From a checkpoint of a small encoder-decoder audio transcriber: encoder norm batchnorm, trained on read English sentences (LibriTTS-R).
Rows from block 2 of the text decoder of a small encoder-decoder audio transcriber, named by matrix and row number. Rows with one number belong to one neuron. Each number is 128 + 32 x the weight over its row's rms, rounded and kept within 0 to 255. All counts start at 0. Numbers have three digits each.
After each neuron's rows are labels from the 100 texts, of 14976, where the neuron reaches its highest value: "fires on" is the input token at the peak. Only what is clearly more common there than usual is listed. The data: read English sentences (LibriTTS-R).
# fc1: MLP up (decoder.blocks.2.mlp.fc1.weight, 768x192), inputs 156-191
# fc2: MLP down (decoder.blocks.2.mlp.fc2.weight, 192x768, transposed), outputs 156-191

fc1.735:149094172163096107052137137154142143142081121081099122145139134139127155108111098198116063120134164117121134
fc2.735:089151126093203157099086114100130135136125111092124155160122137131102155138108164114131191097168140121137143
fires on: "those"; "many"

fc1.703:149076118113131164138145182112136137163113122127078109158136154154179170117098133095098157122099125171131141
fc2.703:148100088076140149136096143122115115137135112112097096129103112156111142126127125107161107165113160136134083
fires on: "his"; "is"; "was"

fc1.607:128124141219127157098114121141138122147142156090105095175153114140123080108149142158104123133088167172131100
fc2.607:126166184188066116138152089165131117110087142078124115105125192159107114148152154184117108141138161120105075
fires on: "all"; "enough"; "not"; "us"

fc1.49:077123093135172158154073150134145046164167204144093119126125130105125095126150126121118127192134180098109179
fc2.49:083173144130151091118094143146171065193142179120123109141099123139142059112097147083164106166129140135141138
fires on: "told"; "thought"; "not"; "want"

fc1.264:146134134174152129143164112141111134146104127039098152097103123127178120054120106171124085169135170177136147
fc2.264:164147122138163123165067100145144142128153158102139131100081116108052107109119193186134164098167146188173113
fires on: "quite"; "very"; "too"

fc1.70:140119121145115174113109126131136151152177152095135142161152127080177107119186196080127149142119140105153113
fc2.70:126121162128133084122105113151134149139098194143130140082125099057115119135177137193167105153164063126127139
fires on: "let"; "brought"; "upon"; "about"

fc1.543:092157140127156103128134110119142163132150129147174114102163091105174104150106136166133157140103094128110167
fc2.543:097093090133118087155085134174147118116135152165124187119068118090146130129121130169155117142142146116136165
fires on: "let"; "give"

fc1.681:072093169129128120148151147098164196149196134053115158122118179106105114113173159115109165089094153139123071
fc2.681:063082072118125146093066100080113171136110113170136120115180117102174112108109152136171066185145154137161148
fires on: "told"; "all"; "well"; "now"

fc1.587:127143140174154098128137153192107117107164139099158120148187126084200160133104144158042112095120114162118159
fc2.587:124126123132152148104076108113126078119161193117084087125142166169178130119175039094122108153154117086112130
fires on: "his"; "her"

fc1.688:152151136132147169137174192122172112075079146057124088099144125116157086153116092134110176085115109164089168
fc2.688:148096134167130148113166157130122097168101119112086121110103072127096127079151133142139150149109145133126076
fires on: "<end>"; "say"; "me"

fc1.109:161151155085062127099183149146109148140096104161092190140117129086157078096150110202114086083085109140162098
fc2.109:095118132073104121178119068145150158151108110126107118111088151171146114140143130096137079090103081165183131
fires on: "dr"; "mr"; "doctor"; "later"

fc1.387:187072149191124167139124167150151102141108113114122105166101118118153149077123144103129107115105171152158149
fc2.387:060213124147198087104161141122163112170148165133153135097185161122125116190118117130125172151194085133081135
fires on: "<end>"; "are"; "on"; "ah"

fc1.191:113103137156123111127100143140094133122129097120120092185203162163213197095116110131080121108121153104136152
fc2.191:113127100108180106099183111127122127021118098143071127159151107130074097116090163111132093176113074120119152
fires on: "his"; "was"; "is"

fc1.501:136149143150161066130154152154097114114184065118109110176122141148216133098164185122131128143048150134144159
fc2.501:197114116190135176173141127097188136137118117149122096125135154160066099096131144154139138062093159122119159
fires on: "his"; "and"

fc1.236:144114136188094099104159173188136156145112107098127088129104138117223165108121160115107107137143131112087126
fc2.236:167100121062137144137111042152123137162175143163193167134114098155127197091141080105125172124217090156149126
fires on: "they"; "these"; "we"; "his"

fc1.584:076121127118171119161101130102165155139129167094109141107165133104154211123126158134109171151087107090129105
fc2.584:138097112121086151109154158111122127134103077166151124141115114163180149160145116161080124130106109172044135
fires on: "let"; "tell"; "give"

fc1.112:130094128162162103078167149130164147168115123137155088133144188136127160085163098077112139123126123106132157
fc2.112:088118121204183165167143093118094078116066162119163123135146141149119115117101180115143121118107085108057116
fires on: "those"; "four"; "three"

fc1.717:117107118125142134082139165134105174136149070168128146158104131138146161098173127172086144131091126132156101
fc2.717:160095118127151110144084098174163140139121116111135107129125150168134152127123125112103082134154051094070181
fires on: "his"; "her"; "it"

fc1.287:158113095194053157047130138133128174145085095108110099157088147091164088124122103166120095126120146121088162
fc2.287:080134126149174081072114108182136117137159185108128191109109114154086161109168143136201115157153085124156139
fires on: "they"; "be"; "it"; "nothing"

fc1.103:128096133101139119156122184142135117109116101111099114130157139156217098147109108122086169131141099198094145
fc2.103:165082094122089159100105199138102051135131100137100110164101067202133148147146113186105114140100136119148050
fires on: "his"; "me"; "she"; "he"

fc1.257:120134125132143106111134148164153162128138094111115144127146157182158125142094140150081155106123112179137165
fc2.257:166125075161169134122072100130081045118099111089127122138081147158180079128158062129102081152149139112201110
fires on: "his"; "its"; "an"; "the"

fc1.708:130106111171076129152132163136098139123106133110091121146107117092115095116129162168085123190143151079151113
fc2.708:133086107144188105133055170118186097183162118102074138154107119158127077093106145110143133125148159154122101
fires on: "quite"

fc1.339:179111155163138125102178133167121155144121106079102134161146111133161063141180127147125104115095137120113106
fc2.339:121160197159097125175188105142181105155163136097093111097125175103096116152131151139169120154181144114139117
fires on: "all"; "or"; "no"

fc1.476:124099178057128079106107186172098131070148155164094142137163194166186140088168151147087152187087149091105170
fc2.476:153150151161110095169079103158126154090143101206111115136132121145123119120122122149126141089138058175117128
fires on: "let"; "cried"; "asked"